config = dict(
    encoder_arch='resnet_bottleneck',
    model='image captioner',
    dataset='regions of photos with short descriptions (Visual Genome)',
    train_examples=50862,
    image_size=64,
    crop_scale_min=0.7,
    horizontal_flip=True,
    translate=0.12,
    tokenizer='word',
    vocab_size=6471,
    encoder_norm='batchnorm',
    encoder_activation='relu',
    encoder_depths=[2, 5, 5],
    encoder_kernel_size=3,
    encoder_stem='deep',
    encoder_avg_pool_shortcut=False,
    encoder_widths=[256, 384, 576],
    fusion='cross_attention',
    decoder_width=192,
    decoder_layers=6,
    decoder_norm='rmsnorm',
    decoder_norm_position='pre',
    decoder_activation='squared_relu',
    decoder_mlp_ratio=4,
    decoder_head_dim=64,
    decoder_fused_qkv=True,
    decoder_bias='all',
    decoder_qk_norm=False,
    decoder_parallel_block=False,
    decoder_inner_norm=False,
    decoder_drop_path=0.15,
    decoder_positions='learned',
    decoder_cross_attention_every=1,
    decoder_tie_embeddings=False,
    init='orthogonal',
    residual_init='none',
    optimizer='muon',
    muon_scale='match_rms_adamw',
    lr=0.0022,
    momentum=0.95,
    nesterov=True,
    orthogonalizer='polar_express',
    adamw_lr_other_params=0.0016,
    steps=3700,
    batch_size=64,
    epochs=4.7,
    lr_schedule='wsd',
    decay_fraction=0.3,
    final_lr_fraction=0.05,
    warmup_steps=70,
    weight_decay=0.4,
    adamw_weight_decay_other_params=0.01,
)
Rows from block 9 of the image encoder, named by matrix and row number. Rows with one number belong to one channel. Each number is 50 + 15 x the weight over its row's rms, rounded and kept within 0 to 99. All counts start at 0. After the name is the row's rms in percent of the matrix's.
# convs1: 3x3 conv (encoder.blocks.9.convs.1.weight, 144x144x3x3), inputs 16-31, a 3x3 kernel for each
# convs2: expand pointwise conv (encoder.blocks.9.convs.2.weight, 576x144x1x1, transposed), outputs 144-287
convs1.15 098:49 45 63 12 55 49 27 65 65 53 51 53 47 47 42 56 40 61 60 45 43 33 35 25 49 41 52 53 73 41 33 74 24 76 33 49 54 46 46 42 39 54 34 56 49 34 43 37 57 60 51 17 21 26 44 31 50 35 53 56 51 59 65 49 47 48 50 63 15 68 72 30 35 30 36 59 50 55 25 34 44 39 43 41 50 32 48 67 50 57 35 70 88 24 50 80 20 38 66 47 42 31 43 70 42 66 69 42 60 54 52 38 34 42 61 46 37 50 45 31 55 39 51 42 44 61 44 47 54 44 56 52 50 45 35 59 34 41 35 31 35 60 49 40
convs2.15 099:36 30 53 63 52 40 59 38 21 48 43 75 25 51 59 50 22 70 44 49 44 52 32 61 40 32 67 63 49 41 45 49 34 47 54 52 70 51 60 81 37 52 55 52 65 50 37 42 43 54 55 38 61 40 35 44 73 57 47 36 42 29 40 39 53 33 39 47 46 14 44 48 28 30 25 51 31 39 63 69 73 40 42 46 35 40 56 50 41 44 18 42 50 34 57 45 39 64 23 37 65 62 52 48 32 47 89 55 72 64 39 45 58 56 43 49 44 48 24 45 21 48 49 66 67 52 47 41 60 52 58 46 69 07 49 61 61 61 75 36 40 67 65 44
convs1.16 092:40 32 55 48 40 52 50 61 37 44 38 54 57 66 49 49 70 52 74 41 61 57 68 33 17 23 33 99 54 66 69 65 53 88 48 20 51 46 59 41 51 38 40 34 50 78 59 73 48 57 86 69 10 35 46 27 32 47 24 49 52 47 45 68 77 44 56 40 29 34 47 49 41 45 44 64 35 20 42 43 52 45 44 62 65 50 56 70 31 51 62 42 58 51 40 64 57 59 44 52 46 34 68 52 90 79 40 75 54 59 62 55 48 50 55 36 31 61 71 51 53 38 60 40 45 56 42 51 62 37 54 42 32 50 40 58 53 44 63 38 64 76 56 58
convs2.16 102:34 25 64 63 65 15 49 73 55 52 51 69 34 54 56 63 48 47 32 43 61 45 62 42 41 63 44 46 55 70 18 47 62 47 39 36 52 32 58 46 44 36 47 46 37 54 46 62 57 30 58 28 54 49 66 36 49 48 40 42 41 40 81 66 50 65 76 40 75 54 99 47 47 52 58 46 62 75 12 61 59 37 42 73 40 42 46 37 36 42 62 62 47 55 63 73 53 22 78 52 47 27 46 71 59 38 66 39 84 70 58 38 36 57 31 62 60 30 50 64 41 46 50 60 48 46 54 45 53 68 33 50 41 37 21 71 35 54 71 36 37 75 20 66
convs1.17 103:83 65 45 31 20 34 52 51 63 63 76 34 48 34 05 45 38 33 64 57 53 17 43 59 73 73 95 30 54 18 99 52 19 95 35 36 67 65 44 40 39 36 49 41 51 71 81 76 54 53 43 29 65 11 51 55 41 38 47 56 47 62 80 35 66 30 50 25 55 44 54 46 47 72 51 34 29 44 29 52 22 42 74 64 43 28 53 59 54 42 41 38 32 71 20 57 45 49 80 57 75 65 49 58 36 52 49 52 43 43 39 42 52 46 39 46 43 55 67 47 37 47 47 41 51 52 58 68 45 49 53 55 53 51 51 32 43 37 35 51 30 39 44 47
convs2.17 100:70 54 57 75 63 54 41 45 59 34 49 38 49 57 40 32 45 39 61 45 64 65 54 32 66 63 58 63 44 67 48 39 54 58 53 51 41 33 46 48 32 35 62 61 39 46 42 46 64 53 42 70 64 47 41 99 56 31 30 53 53 71 82 18 53 55 58 55 64 35 69 51 45 58 58 59 69 52 22 26 44 80 72 49 35 63 33 54 34 46 69 25 50 57 69 42 52 71 40 61 60 55 43 60 26 41 53 58 20 59 52 52 31 48 41 66 68 65 77 51 37 74 47 39 74 40 52 34 44 45 65 49 71 42 50 11 40 42 69 25 26 45 30 34
convs1.18 102:36 50 96 06 35 79 39 97 71 66 54 55 43 41 64 80 57 55 49 43 68 56 63 79 78 51 29 42 54 49 40 62 56 57 63 75 57 78 67 29 52 51 73 99 99 36 67 75 28 38 51 39 56 48 45 36 24 17 51 34 31 44 48 59 12 40 40 48 47 66 28 34 39 69 60 42 54 44 55 49 23 46 53 59 47 49 53 54 54 63 60 61 59 41 42 65 51 38 48 50 46 61 47 32 41 94 85 69 53 48 54 53 63 51 44 51 47 44 58 64 53 57 53 58 55 67 47 58 69 35 43 49 71 34 25 44 46 62 30 49 55 53 65 60
convs2.18 102:34 32 43 36 40 46 42 40 55 66 43 51 41 32 27 39 42 51 53 64 68 23 60 54 39 57 38 61 58 50 57 52 28 54 37 60 44 35 65 40 56 37 50 56 70 51 89 56 58 61 50 64 53 72 43 66 22 31 57 61 49 37 30 61 53 34 47 41 74 36 45 48 48 52 21 44 56 59 26 44 42 57 49 68 50 49 68 43 44 55 51 51 31 40 48 57 64 47 71 66 47 69 15 53 74 23 64 74 57 39 56 73 62 54 42 45 67 47 69 55 62 64 35 52 68 49 80 49 40 61 59 40 65 53 25 37 41 46 48 47 42 47 60 37
convs1.19 085:33 51 49 29 34 60 52 62 81 33 69 51 50 62 39 40 66 50 66 37 49 27 91 24 53 38 31 33 54 58 95 68 85 44 62 33 28 37 58 43 67 65 50 63 63 56 54 39 30 09 62 38 66 54 27 61 57 40 45 34 52 54 33 33 51 39 50 77 29 25 39 28 47 74 44 23 30 50 51 60 53 54 56 52 67 35 48 41 35 27 05 49 52 46 61 43 43 44 56 45 61 58 50 56 82 34 54 20 45 51 45 63 31 56 52 36 54 64 59 55 53 49 56 55 67 53 31 42 51 37 45 55 52 64 45 44 63 41 58 45 45 63 48 80
convs2.19 089:31 55 39 78 47 29 46 48 73 59 59 48 30 51 51 34 15 76 75 42 56 77 39 17 58 52 72 41 58 60 55 41 35 64 40 54 68 55 67 40 83 56 56 52 52 15 62 60 64 48 63 62 34 56 31 59 39 65 52 40 45 50 37 41 31 35 32 33 54 74 76 30 36 43 42 38 32 54 48 78 64 41 46 70 49 40 61 43 41 43 37 34 65 69 59 43 65 66 54 36 32 08 71 47 58 80 35 21 57 27 25 58 51 61 60 68 43 48 62 54 43 47 66 33 47 22 54 63 46 40 60 52 42 54 31 31 42 49 50 46 51 57 29 37
convs1.20 097:44 82 79 49 45 60 81 59 66 45 76 71 49 62 65 24 74 97 73 35 27 64 23 43 77 19 26 41 63 51 35 56 45 21 58 47 35 66 68 43 66 46 59 91 68 80 60 72 38 91 47 28 51 41 36 45 83 49 22 35 28 32 98 50 53 42 54 47 41 31 99 61 64 56 60 57 51 50 42 31 52 35 59 52 31 57 55 43 46 56 45 62 56 54 39 50 57 49 58 34 73 73 54 54 54 59 65 54 52 51 51 49 45 33 47 47 39 51 57 44 50 55 51 61 54 62 33 80 72 42 53 47 69 41 41 68 66 57 50 57 45 36 37 55
convs2.20 103:64 41 48 57 38 75 57 54 35 41 54 69 43 40 86 71 38 25 65 58 57 29 48 29 38 92 24 49 53 50 55 35 65 43 73 66 37 29 56 50 83 43 48 85 58 43 75 42 51 10 45 62 49 60 57 38 32 53 52 46 40 55 40 44 35 52 41 40 45 66 30 44 41 64 58 66 32 29 49 49 71 66 54 45 56 54 46 42 44 42 54 53 35 62 26 74 55 61 42 90 41 67 72 69 77 56 67 59 46 40 50 35 62 50 73 67 55 37 19 43 41 56 41 62 31 81 53 49 71 59 37 35 37 46 35 99 37 49 48 24 32 55 74 55
convs1.21 101:42 46 45 30 24 28 65 44 47 33 22 24 32 18 30 43 37 75 84 93 61 45 47 55 43 60 76 22 12 28 81 44 89 21 32 51 47 46 48 30 42 47 47 43 47 23 38 27 47 50 50 47 61 63 46 33 37 28 38 47 39 52 37 33 14 57 51 32 53 59 41 49 08 37 56 50 28 62 38 28 55 52 50 53 71 44 58 71 62 51 49 34 28 43 31 23 42 37 48 39 31 32 60 42 38 67 56 38 56 43 58 50 36 56 58 37 51 41 59 39 61 51 46 49 51 52 49 50 44 51 45 46 41 42 36 54 62 51 51 62 38 43 42 35
convs2.21 099:67 39 25 40 60 52 47 50 65 74 73 76 65 51 32 49 56 51 30 51 37 57 50 58 30 54 81 58 60 58 55 58 40 67 10 51 39 61 48 73 52 31 45 57 44 55 66 69 52 65 83 43 56 48 48 36 89 30 28 75 71 95 32 54 41 50 42 37 50 96 52 66 44 59 66 27 54 54 18 36 51 58 79 44 48 31 44 64 41 59 55 63 63 36 47 34 47 82 25 38 62 75 34 44 64 46 50 48 36 47 99 42 46 70 52 39 45 51 39 32 47 49 38 45 40 76 65 43 41 51 43 58 36 60 62 25 48 63 60 70 72 74 57 55
convs1.22 100:81 99 85 39 37 31 35 41 14 59 61 18 57 69 34 87 52 40 43 34 62 40 80 28 62 49 02 53 53 53 49 39 46 44 47 53 42 63 45 68 75 74 63 53 48 28 39 30 39 22 34 70 68 59 32 33 54 35 46 60 12 60 43 42 34 33 42 35 16 48 45 58 49 75 76 70 69 30 74 47 46 65 69 56 51 56 58 45 59 45 52 72 50 62 63 39 44 54 55 28 49 69 47 59 99 68 64 81 57 58 45 50 47 49 38 52 47 67 48 52 55 66 41 63 50 62 33 65 30 57 81 63 57 43 39 46 46 33 60 51 36 50 58 42
convs2.22 098:52 43 38 67 43 25 46 24 69 51 26 74 53 60 65 44 46 57 41 38 76 41 68 51 65 35 29 35 41 81 59 51 51 28 43 26 43 45 73 48 33 29 48 45 76 37 55 50 61 50 15 63 55 68 74 68 54 51 46 53 44 43 75 75 56 59 68 68 91 40 40 47 15 40 72 41 63 39 25 30 71 52 51 76 55 57 18 38 74 68 56 59 39 45 50 57 27 50 48 49 52 41 51 48 65 58 52 48 32 50 54 16 37 40 59 58 72 81 67 48 53 45 58 61 37 52 50 29 53 16 48 51 45 58 39 55 21 36 53 61 45 44 60 18
convs1.23 099:36 53 72 40 31 63 38 30 55 43 38 32 39 37 31 43 51 41 51 66 62 37 08 34 29 43 57 19 75 42 59 35 57 33 45 50 38 43 47 42 34 42 57 47 43 70 60 44 64 29 15 27 48 18 44 67 69 48 47 44 50 34 32 59 49 31 41 94 31 35 54 27 44 61 39 31 31 58 56 41 66 61 28 55 43 64 32 42 57 45 61 69 88 49 34 54 35 15 68 54 38 36 60 52 31 35 58 45 42 53 41 45 41 56 40 32 42 56 70 45 55 35 41 54 38 32 45 50 46 46 69 54 38 55 47 33 50 56 43 63 66 56 68 71
convs2.23 100:51 33 47 51 38 44 46 44 29 66 60 47 40 54 48 51 45 73 50 45 70 29 66 18 55 58 51 55 47 31 42 55 37 49 70 49 10 60 49 44 35 25 37 62 29 41 45 59 50 21 34 52 60 38 38 44 42 46 51 76 36 58 29 49 58 56 29 34 76 23 38 45 73 27 36 62 35 43 64 32 20 49 64 44 31 66 54 42 47 68 48 38 34 38 30 49 69 21 65 33 33 59 27 66 99 40 48 44 78 51 55 38 63 40 61 63 46 53 60 52 39 49 70 57 60 67 45 57 40 58 51 57 54 25 57 00 57 43 82 72 52 71 70 62
convs1.24 103:45 44 49 51 68 53 51 37 63 40 52 45 49 20 56 55 42 49 07 71 45 20 47 24 43 39 17 90 77 92 56 50 70 46 00 09 45 49 51 50 48 49 48 35 40 93 99 79 52 62 32 18 06 26 46 40 52 65 49 49 66 62 55 38 25 30 38 40 43 50 31 41 63 78 64 35 48 36 26 22 44 58 55 48 78 56 63 50 62 61 82 99 96 72 66 78 64 35 40 43 44 41 22 34 20 39 27 65 58 43 51 47 46 49 58 39 39 45 50 52 23 36 36 33 38 42 54 50 48 37 53 50 49 44 60 77 68 65 50 50 51 49 41 45
convs2.24 102:32 44 71 69 63 78 51 60 30 74 61 41 32 50 46 54 81 64 77 48 48 40 43 53 42 57 34 42 61 54 37 30 60 31 47 51 70 44 36 58 67 55 67 61 51 46 71 43 03 58 39 49 35 60 31 43 42 60 44 18 26 43 34 59 59 43 65 28 70 59 80 55 54 49 66 45 25 36 34 63 46 44 52 49 52 53 50 53 46 41 42 35 49 27 44 71 73 40 94 36 60 39 46 44 33 41 51 39 50 68 72 50 65 76 41 26 55 47 35 45 45 47 36 56 57 28 45 21 49 66 44 44 61 36 61 75 48 27 83 24 52 64 28 33
convs1.25 106:24 48 28 47 34 22 68 49 49 62 43 46 65 85 56 51 57 55 28 08 09 17 44 54 10 30 37 18 15 47 15 68 45 83 84 64 48 50 36 56 54 45 43 49 65 11 00 32 72 90 52 56 49 59 45 50 44 66 50 39 63 49 51 58 68 50 51 78 38 61 70 68 10 14 26 38 76 38 36 55 32 62 54 56 55 63 43 50 48 57 33 50 80 42 47 38 58 58 76 45 33 11 67 75 54 42 49 63 39 44 46 50 64 39 46 53 69 28 35 41 38 43 65 56 57 60 58 61 49 71 65 49 38 45 44 49 42 37 47 49 40 76 72 59
convs2.25 101:52 39 27 41 51 58 43 40 60 40 54 54 50 43 48 51 29 45 59 40 44 39 47 65 56 44 63 40 55 44 18 43 46 34 44 43 39 44 61 59 30 33 62 43 19 24 27 51 42 31 28 51 15 31 59 47 35 29 24 58 44 61 39 52 54 58 14 45 44 16 21 14 47 52 44 63 38 49 42 29 54 31 49 57 40 23 41 44 49 55 30 32 40 86 46 35 46 28 51 42 46 56 45 61 19 78 48 59 45 40 40 29 32 61 51 47 37 58 47 49 76 38 51 61 35 36 50 57 51 45 35 56 55 50 58 39 45 54 46 42 63 41 65 19
convs1.26 091:84 23 51 47 42 66 62 69 61 30 42 48 63 34 40 60 52 50 65 72 38 51 81 54 40 37 19 50 43 69 52 33 42 56 57 64 46 24 00 55 30 51 54 21 51 60 46 45 33 41 44 44 64 62 54 84 91 23 56 84 37 45 42 64 89 62 56 53 45 30 52 51 48 47 55 51 57 38 58 33 58 46 49 37 56 42 50 58 35 48 48 60 46 58 44 53 43 48 52 47 61 68 47 47 40 46 50 59 61 59 58 61 49 47 48 50 51 53 58 51 46 54 41 43 45 44 77 46 52 92 59 66 39 33 67 61 54 49 50 68 54 51 54 46
convs2.26 089:57 54 43 57 45 47 63 47 46 62 71 53 39 48 60 41 33 24 48 42 50 56 64 33 62 42 53 52 53 41 66 56 40 50 53 30 45 41 31 20 68 49 31 78 46 58 52 40 31 61 42 60 49 58 49 52 36 57 43 53 55 79 64 46 32 64 29 39 40 57 54 56 54 61 49 72 36 65 67 48 33 54 72 63 46 45 45 66 40 60 68 54 71 50 35 19 46 56 58 58 49 24 71 50 52 16 47 53 24 50 58 22 54 63 55 43 48 58 59 54 50 31 53 34 80 32 31 86 42 31 53 43 49 36 47 87 52 34 48 26 56 42 24 61
convs1.27 104:65 74 64 41 54 48 54 50 30 39 59 73 59 82 36 54 44 43 40 63 51 27 74 51 34 40 37 18 51 60 48 36 29 29 99 79 54 61 45 44 42 47 42 53 42 27 16 35 48 31 52 23 69 91 57 38 53 59 44 54 67 66 48 27 54 57 40 21 18 41 43 45 22 36 51 24 69 42 43 36 22 31 38 38 51 75 55 59 54 57 99 57 69 73 50 56 48 73 38 40 47 64 49 32 38 56 62 45 53 60 51 68 54 57 38 63 60 29 36 51 32 21 54 49 46 75 36 51 65 43 35 48 56 63 52 56 62 50 56 60 50 71 67 72
convs2.27 103:50 47 49 36 64 59 40 37 27 33 77 51 40 39 48 34 59 60 54 35 63 39 35 21 76 40 60 52 54 50 16 44 57 48 81 81 83 50 62 54 68 39 38 66 32 52 52 65 39 48 45 38 67 86 42 27 72 46 61 38 42 50 33 62 49 44 71 44 66 43 39 32 52 26 64 35 25 34 55 31 63 21 54 52 42 36 86 73 36 52 61 48 43 69 80 39 45 68 48 31 26 57 47 43 32 52 65 22 65 16 40 66 33 55 47 56 30 46 57 44 48 29 68 53 31 41 54 49 51 42 45 58 35 62 38 93 23 59 56 58 82 47 42 33
convs1.28 101:43 43 39 66 55 69 57 62 59 36 45 65 36 23 51 52 42 29 46 43 57 35 73 43 22 57 30 83 78 28 60 67 71 00 27 32 56 48 49 47 44 41 56 46 56 41 55 60 66 46 73 70 58 45 67 59 57 61 65 47 27 26 37 34 72 43 38 55 44 19 43 56 20 30 37 17 49 62 49 48 08 44 46 52 49 56 38 25 43 40 76 84 38 74 56 42 21 16 24 48 39 11 45 48 57 27 21 32 65 63 54 68 68 47 49 40 45 41 43 40 41 49 46 49 47 41 47 42 47 55 56 47 47 46 50 54 54 43 65 67 60 57 54 53
convs2.28 103:47 50 37 21 52 76 50 37 59 59 70 46 32 50 76 87 62 42 47 47 44 33 49 29 65 67 42 36 56 41 37 29 45 44 64 59 80 65 63 53 73 63 33 60 48 40 38 52 99 39 40 62 48 73 41 48 52 48 69 33 55 45 36 65 48 34 82 51 41 24 28 59 71 43 56 53 38 54 16 47 69 47 84 53 37 41 28 49 44 48 53 16 34 39 39 85 87 64 28 56 49 46 70 37 85 56 58 38 38 60 61 62 54 78 51 52 72 56 48 57 78 77 40 48 69 05 58 82 35 55 56 46 57 42 36 47 55 28 52 34 60 28 46 26
convs1.29 098:44 48 38 67 76 40 37 61 90 27 26 38 71 62 64 72 63 63 22 23 42 29 61 71 60 43 56 58 62 99 50 49 59 12 17 68 53 51 36 75 74 51 39 50 50 68 50 89 25 27 60 15 25 51 58 32 24 69 60 46 37 65 59 51 64 67 56 57 63 53 61 84 46 46 40 39 61 54 27 52 52 47 62 47 50 59 46 37 51 44 45 66 60 49 43 30 32 19 38 67 54 42 82 53 52 70 69 55 57 57 63 54 62 50 57 61 53 31 47 43 36 38 52 43 49 35 55 64 52 61 56 59 53 63 52 51 56 59 81 64 60 46 61 41
convs2.29 098:46 51 38 82 50 69 45 38 41 42 22 41 14 48 50 48 45 69 26 45 44 58 60 37 50 37 38 25 46 45 57 62 60 50 69 38 51 21 57 32 66 34 40 33 67 51 49 32 69 23 60 54 34 40 46 36 35 83 45 47 74 27 55 75 51 34 41 49 58 52 56 56 14 53 51 35 41 27 65 56 47 23 75 42 08 48 34 59 37 55 52 52 36 35 42 56 70 52 45 68 48 71 51 33 80 45 44 38 44 25 50 39 62 58 58 68 58 43 58 35 59 56 75 57 45 72 54 28 56 37 49 51 60 77 81 13 55 15 45 77 44 38 45 59
convs1.30 100:45 62 73 98 70 50 78 16 35 33 37 57 76 79 65 50 40 21 55 23 54 42 40 40 13 27 49 39 52 43 54 61 37 56 40 72 46 54 62 70 62 60 54 33 53 36 68 75 29 46 66 34 08 61 55 61 79 71 69 54 58 63 44 58 56 34 72 80 32 51 65 32 51 54 14 37 64 51 38 29 54 35 53 54 31 52 39 36 54 52 30 29 29 42 29 71 59 78 67 29 55 46 51 91 52 36 65 66 62 56 46 37 49 47 46 55 39 32 48 45 33 66 52 45 31 32 48 56 60 53 72 41 48 51 29 47 57 38 52 74 53 58 53 61
convs2.30 104:68 71 47 35 45 19 51 29 35 37 48 54 73 42 78 53 81 61 66 48 30 41 63 47 46 40 51 51 51 32 64 33 51 49 92 79 45 12 72 57 25 60 35 71 54 42 57 65 35 44 79 63 36 57 48 41 41 25 38 52 38 64 77 54 40 47 43 69 77 57 39 38 25 49 55 53 61 54 43 63 46 38 38 73 81 37 51 28 59 53 35 59 72 40 39 51 45 68 43 71 85 84 73 38 53 64 64 31 57 31 41 44 61 56 39 62 56 52 63 41 46 32 33 46 41 22 57 73 49 53 43 56 48 48 71 32 43 31 38 31 83 47 56 64
convs1.31 096:23 45 39 46 29 41 52 41 61 24 38 66 36 29 36 65 41 65 52 66 53 49 91 62 25 34 58 36 37 11 50 70 57 62 32 95 44 42 64 32 42 43 35 40 44 22 53 58 37 45 40 22 21 64 34 40 40 23 28 28 63 57 57 57 44 42 47 48 49 61 55 41 45 43 08 32 75 48 51 51 50 54 34 48 44 48 49 69 62 65 37 46 47 31 66 49 38 34 32 44 38 41 57 25 30 73 63 58 43 41 52 45 48 42 34 51 64 39 32 49 28 32 26 43 43 65 51 50 52 48 54 53 58 48 51 59 30 30 58 41 35 75 55 60
convs2.31 095:55 36 38 32 36 32 55 58 37 49 47 58 27 55 39 61 41 61 16 50 44 52 43 48 49 57 14 37 40 53 50 64 52 54 23 42 50 50 53 74 54 27 42 37 23 35 67 42 57 48 34 71 51 48 43 22 32 46 77 30 46 47 30 31 44 59 45 41 60 21 39 35 56 65 44 20 87 36 58 40 39 41 24 35 32 77 42 24 41 64 13 65 81 46 38 46 57 15 44 55 40 33 36 27 80 41 44 41 92 45 70 44 20 59 64 30 73 60 32 48 45 36 32 31 75 43 58 36 48 42 40 52 45 81 61 56 50 32 37 29 31 75 22 16
convs1.32 103:29 23 18 54 43 31 39 33 27 44 69 66 47 89 73 58 45 82 63 49 48 37 28 46 55 20 57 53 48 65 73 46 60 44 46 36 47 42 58 35 64 68 23 28 49 33 42 88 34 23 32 56 23 38 60 54 74 34 85 53 26 41 40 63 58 37 37 74 51 41 60 54 41 43 72 47 16 56 67 59 34 46 55 48 54 48 42 52 66 47 45 39 29 79 63 44 41 16 48 61 80 50 61 90 99 58 51 57 48 53 43 35 63 49 49 47 51 49 57 60 54 73 60 51 42 51 45 42 60 43 59 73 37 43 47 45 39 85 28 43 58 51 54 44
convs2.32 105:68 39 29 57 54 25 53 41 40 20 48 42 51 50 31 67 41 69 42 39 43 57 58 43 40 50 61 63 41 50 48 23 42 37 38 58 32 43 46 43 18 84 70 54 43 51 71 65 37 66 52 60 56 49 30 46 25 22 73 30 48 36 33 57 73 41 56 47 40 47 45 46 38 35 58 54 56 30 53 64 64 51 45 56 18 48 60 53 59 37 43 64 73 18 41 32 51 23 38 57 57 36 77 65 82 37 57 67 44 83 49 54 39 56 52 48 59 55 45 52 41 33 13 53 40 38 48 81 67 62 42 50 26 76 53 26 58 54 51 55 57 55 54 41
convs1.33 108:36 41 50 51 34 56 23 58 46 64 49 52 49 37 59 39 33 45 06 66 55 48 83 48 69 69 26 38 68 99 42 45 76 15 44 23 43 45 50 43 42 47 49 45 52 38 11 43 42 18 51 60 29 64 62 65 47 47 58 52 45 27 46 18 35 50 39 42 56 40 34 49 66 70 55 54 56 41 38 21 23 46 59 56 52 55 54 44 52 37 67 47 75 35 47 65 34 29 22 37 44 64 44 41 59 42 36 67 61 55 63 63 59 55 41 51 46 40 44 28 55 59 51 36 46 50 40 54 68 51 45 56 50 43 61 75 59 76 37 54 42 32 52 47
convs2.33 114:70 37 38 33 34 65 45 40 45 41 78 16 26 50 47 54 17 53 57 49 51 54 43 31 43 57 49 41 49 36 51 40 57 48 45 62 70 55 52 51 40 39 19 40 79 49 23 49 34 49 38 74 15 65 67 43 34 51 45 47 32 26 62 55 55 43 75 37 25 47 26 52 50 34 48 30 58 56 48 37 49 84 58 65 28 38 50 52 26 50 14 75 49 63 43 26 49 57 64 24 42 45 63 39 48 45 44 31 57 61 55 68 39 95 54 43 56 49 09 47 54 35 42 39 46 38 56 46 59 71 44 55 26 30 48 29 61 36 68 40 43 44 43 49
convs1.34 102:42 38 49 51 44 55 40 56 46 25 61 61 32 60 62 37 58 71 24 20 23 41 81 37 32 40 46 67 33 43 54 22 57 86 22 52 47 62 42 44 49 39 43 49 42 27 38 64 18 80 43 25 33 35 40 47 36 32 29 35 53 67 57 52 53 49 62 66 52 59 43 65 62 41 44 50 81 25 30 49 34 47 45 41 43 62 25 44 38 34 25 47 67 34 82 71 49 28 56 45 42 40 63 55 44 87 43 72 55 53 48 52 45 49 47 37 49 31 43 60 33 51 46 50 61 44 56 53 34 44 45 53 52 48 53 51 79 56 61 59 34 40 46 60
convs2.34 098:41 50 22 68 40 49 45 37 61 57 35 65 60 48 56 69 56 35 36 55 62 40 49 32 41 68 61 48 46 57 25 43 51 46 36 42 41 36 38 44 39 41 75 44 37 49 47 34 56 22 33 26 65 72 31 36 47 58 41 54 52 63 22 42 59 43 54 42 45 33 51 53 54 37 39 50 83 52 00 36 26 59 58 53 54 45 39 48 60 56 13 26 05 51 46 43 52 44 67 55 46 46 33 62 49 56 54 76 46 54 56 68 26 51 37 65 47 52 45 68 26 47 39 41 54 45 51 35 12 54 61 50 26 54 41 65 44 50 43 42 62 53 57 39
convs1.35 100:56 62 61 43 44 62 66 54 67 32 22 92 50 45 44 39 70 50 62 58 26 49 37 21 33 74 50 48 63 33 56 35 35 55 27 48 52 28 99 27 48 73 75 64 69 75 68 34 42 49 42 43 43 13 36 50 90 47 40 63 41 59 56 33 59 56 60 51 56 26 22 54 45 55 36 59 37 35 52 43 51 35 39 38 44 40 48 41 44 47 50 48 50 41 44 63 51 29 46 30 43 99 28 38 46 45 78 46 53 44 48 47 35 39 56 51 38 62 55 45 55 43 60 46 48 59 68 58 90 39 79 92 54 77 35 53 44 38 63 36 35 55 36 41
convs2.35 094:59 54 43 45 31 66 41 29 67 50 61 51 36 73 56 49 25 64 50 56 51 68 25 45 42 55 42 43 65 54 74 59 57 47 51 51 30 38 52 42 50 50 46 49 67 67 74 64 72 32 72 18 65 14 64 59 46 51 70 64 39 45 39 60 46 20 49 34 41 62 39 64 61 35 35 55 57 26 19 37 62 56 57 46 08 52 40 50 50 49 77 60 40 40 42 60 62 62 64 56 57 57 29 64 62 51 44 44 41 45 60 38 72 66 46 29 58 36 49 52 14 24 51 59 56 32 53 22 13 42 42 33 39 28 36 96 49 39 49 59 55 24 82 22
convs1.36 105:38 52 46 54 58 46 59 42 53 59 61 49 43 81 69 42 37 49 73 84 33 36 72 45 28 67 21 37 29 00 46 39 18 99 99 99 54 50 51 51 67 63 46 53 46 32 16 07 18 47 00 99 96 91 51 49 38 59 54 54 41 22 43 45 55 34 26 36 32 29 34 29 75 57 52 46 63 32 29 73 57 53 52 55 59 58 54 61 50 42 47 41 42 39 09 20 99 89 98 22 37 25 26 32 25 47 29 46 50 47 55 50 56 50 54 59 62 68 52 38 67 62 40 45 58 48 52 54 53 49 43 45 52 40 46 74 65 45 74 43 42 60 59 57
convs2.36 109:47 36 39 26 54 47 52 52 57 71 42 55 19 56 47 35 79 42 67 49 38 44 68 53 66 50 41 41 51 60 55 37 58 40 52 61 49 62 41 52 36 52 24 42 56 35 67 84 52 12 52 34 61 47 53 66 55 72 57 27 50 46 17 56 37 64 61 46 54 58 73 58 56 44 48 42 26 55 55 36 60 84 55 58 67 60 55 58 63 53 44 33 60 82 68 42 61 56 51 25 44 39 63 39 72 53 30 29 47 51 59 26 47 73 69 48 63 45 35 51 49 48 56 59 57 32 69 50 35 57 41 36 40 52 53 08 47 38 51 48 78 29 63 59
convs1.37 082:62 30 97 76 95 57 54 12 37 37 53 59 57 47 63 55 37 49 29 35 48 19 38 47 38 58 48 57 47 54 48 51 57 45 44 52 51 51 77 41 48 52 57 25 86 49 52 53 58 71 49 55 49 50 50 30 68 59 43 77 62 62 58 40 12 26 36 52 54 49 53 54 50 48 65 41 64 62 35 56 47 48 55 50 51 59 56 60 47 51 44 50 40 45 47 61 47 54 56 29 63 60 49 69 90 41 44 40 56 51 48 51 56 48 40 55 58 43 45 60 52 44 55 57 49 55 45 44 71 57 51 76 43 20 54 51 64 52 48 36 47 54 53 45
convs2.37 087:53 53 63 62 62 35 42 60 29 51 48 49 44 38 29 51 27 44 53 68 67 33 49 44 59 62 48 56 38 77 46 43 39 60 44 38 36 45 57 66 30 36 69 28 81 80 65 60 46 68 47 37 44 60 55 83 44 43 61 80 21 39 34 55 53 61 65 81 55 24 46 63 48 41 50 62 51 55 64 36 53 35 34 58 49 60 31 42 80 75 30 78 34 76 40 70 63 40 24 39 59 43 63 45 38 41 47 51 57 54 59 41 76 76 60 57 52 60 19 55 76 53 55 58 73 08 87 38 37 29 67 60 66 44 41 55 55 59 52 51 50 52 42 61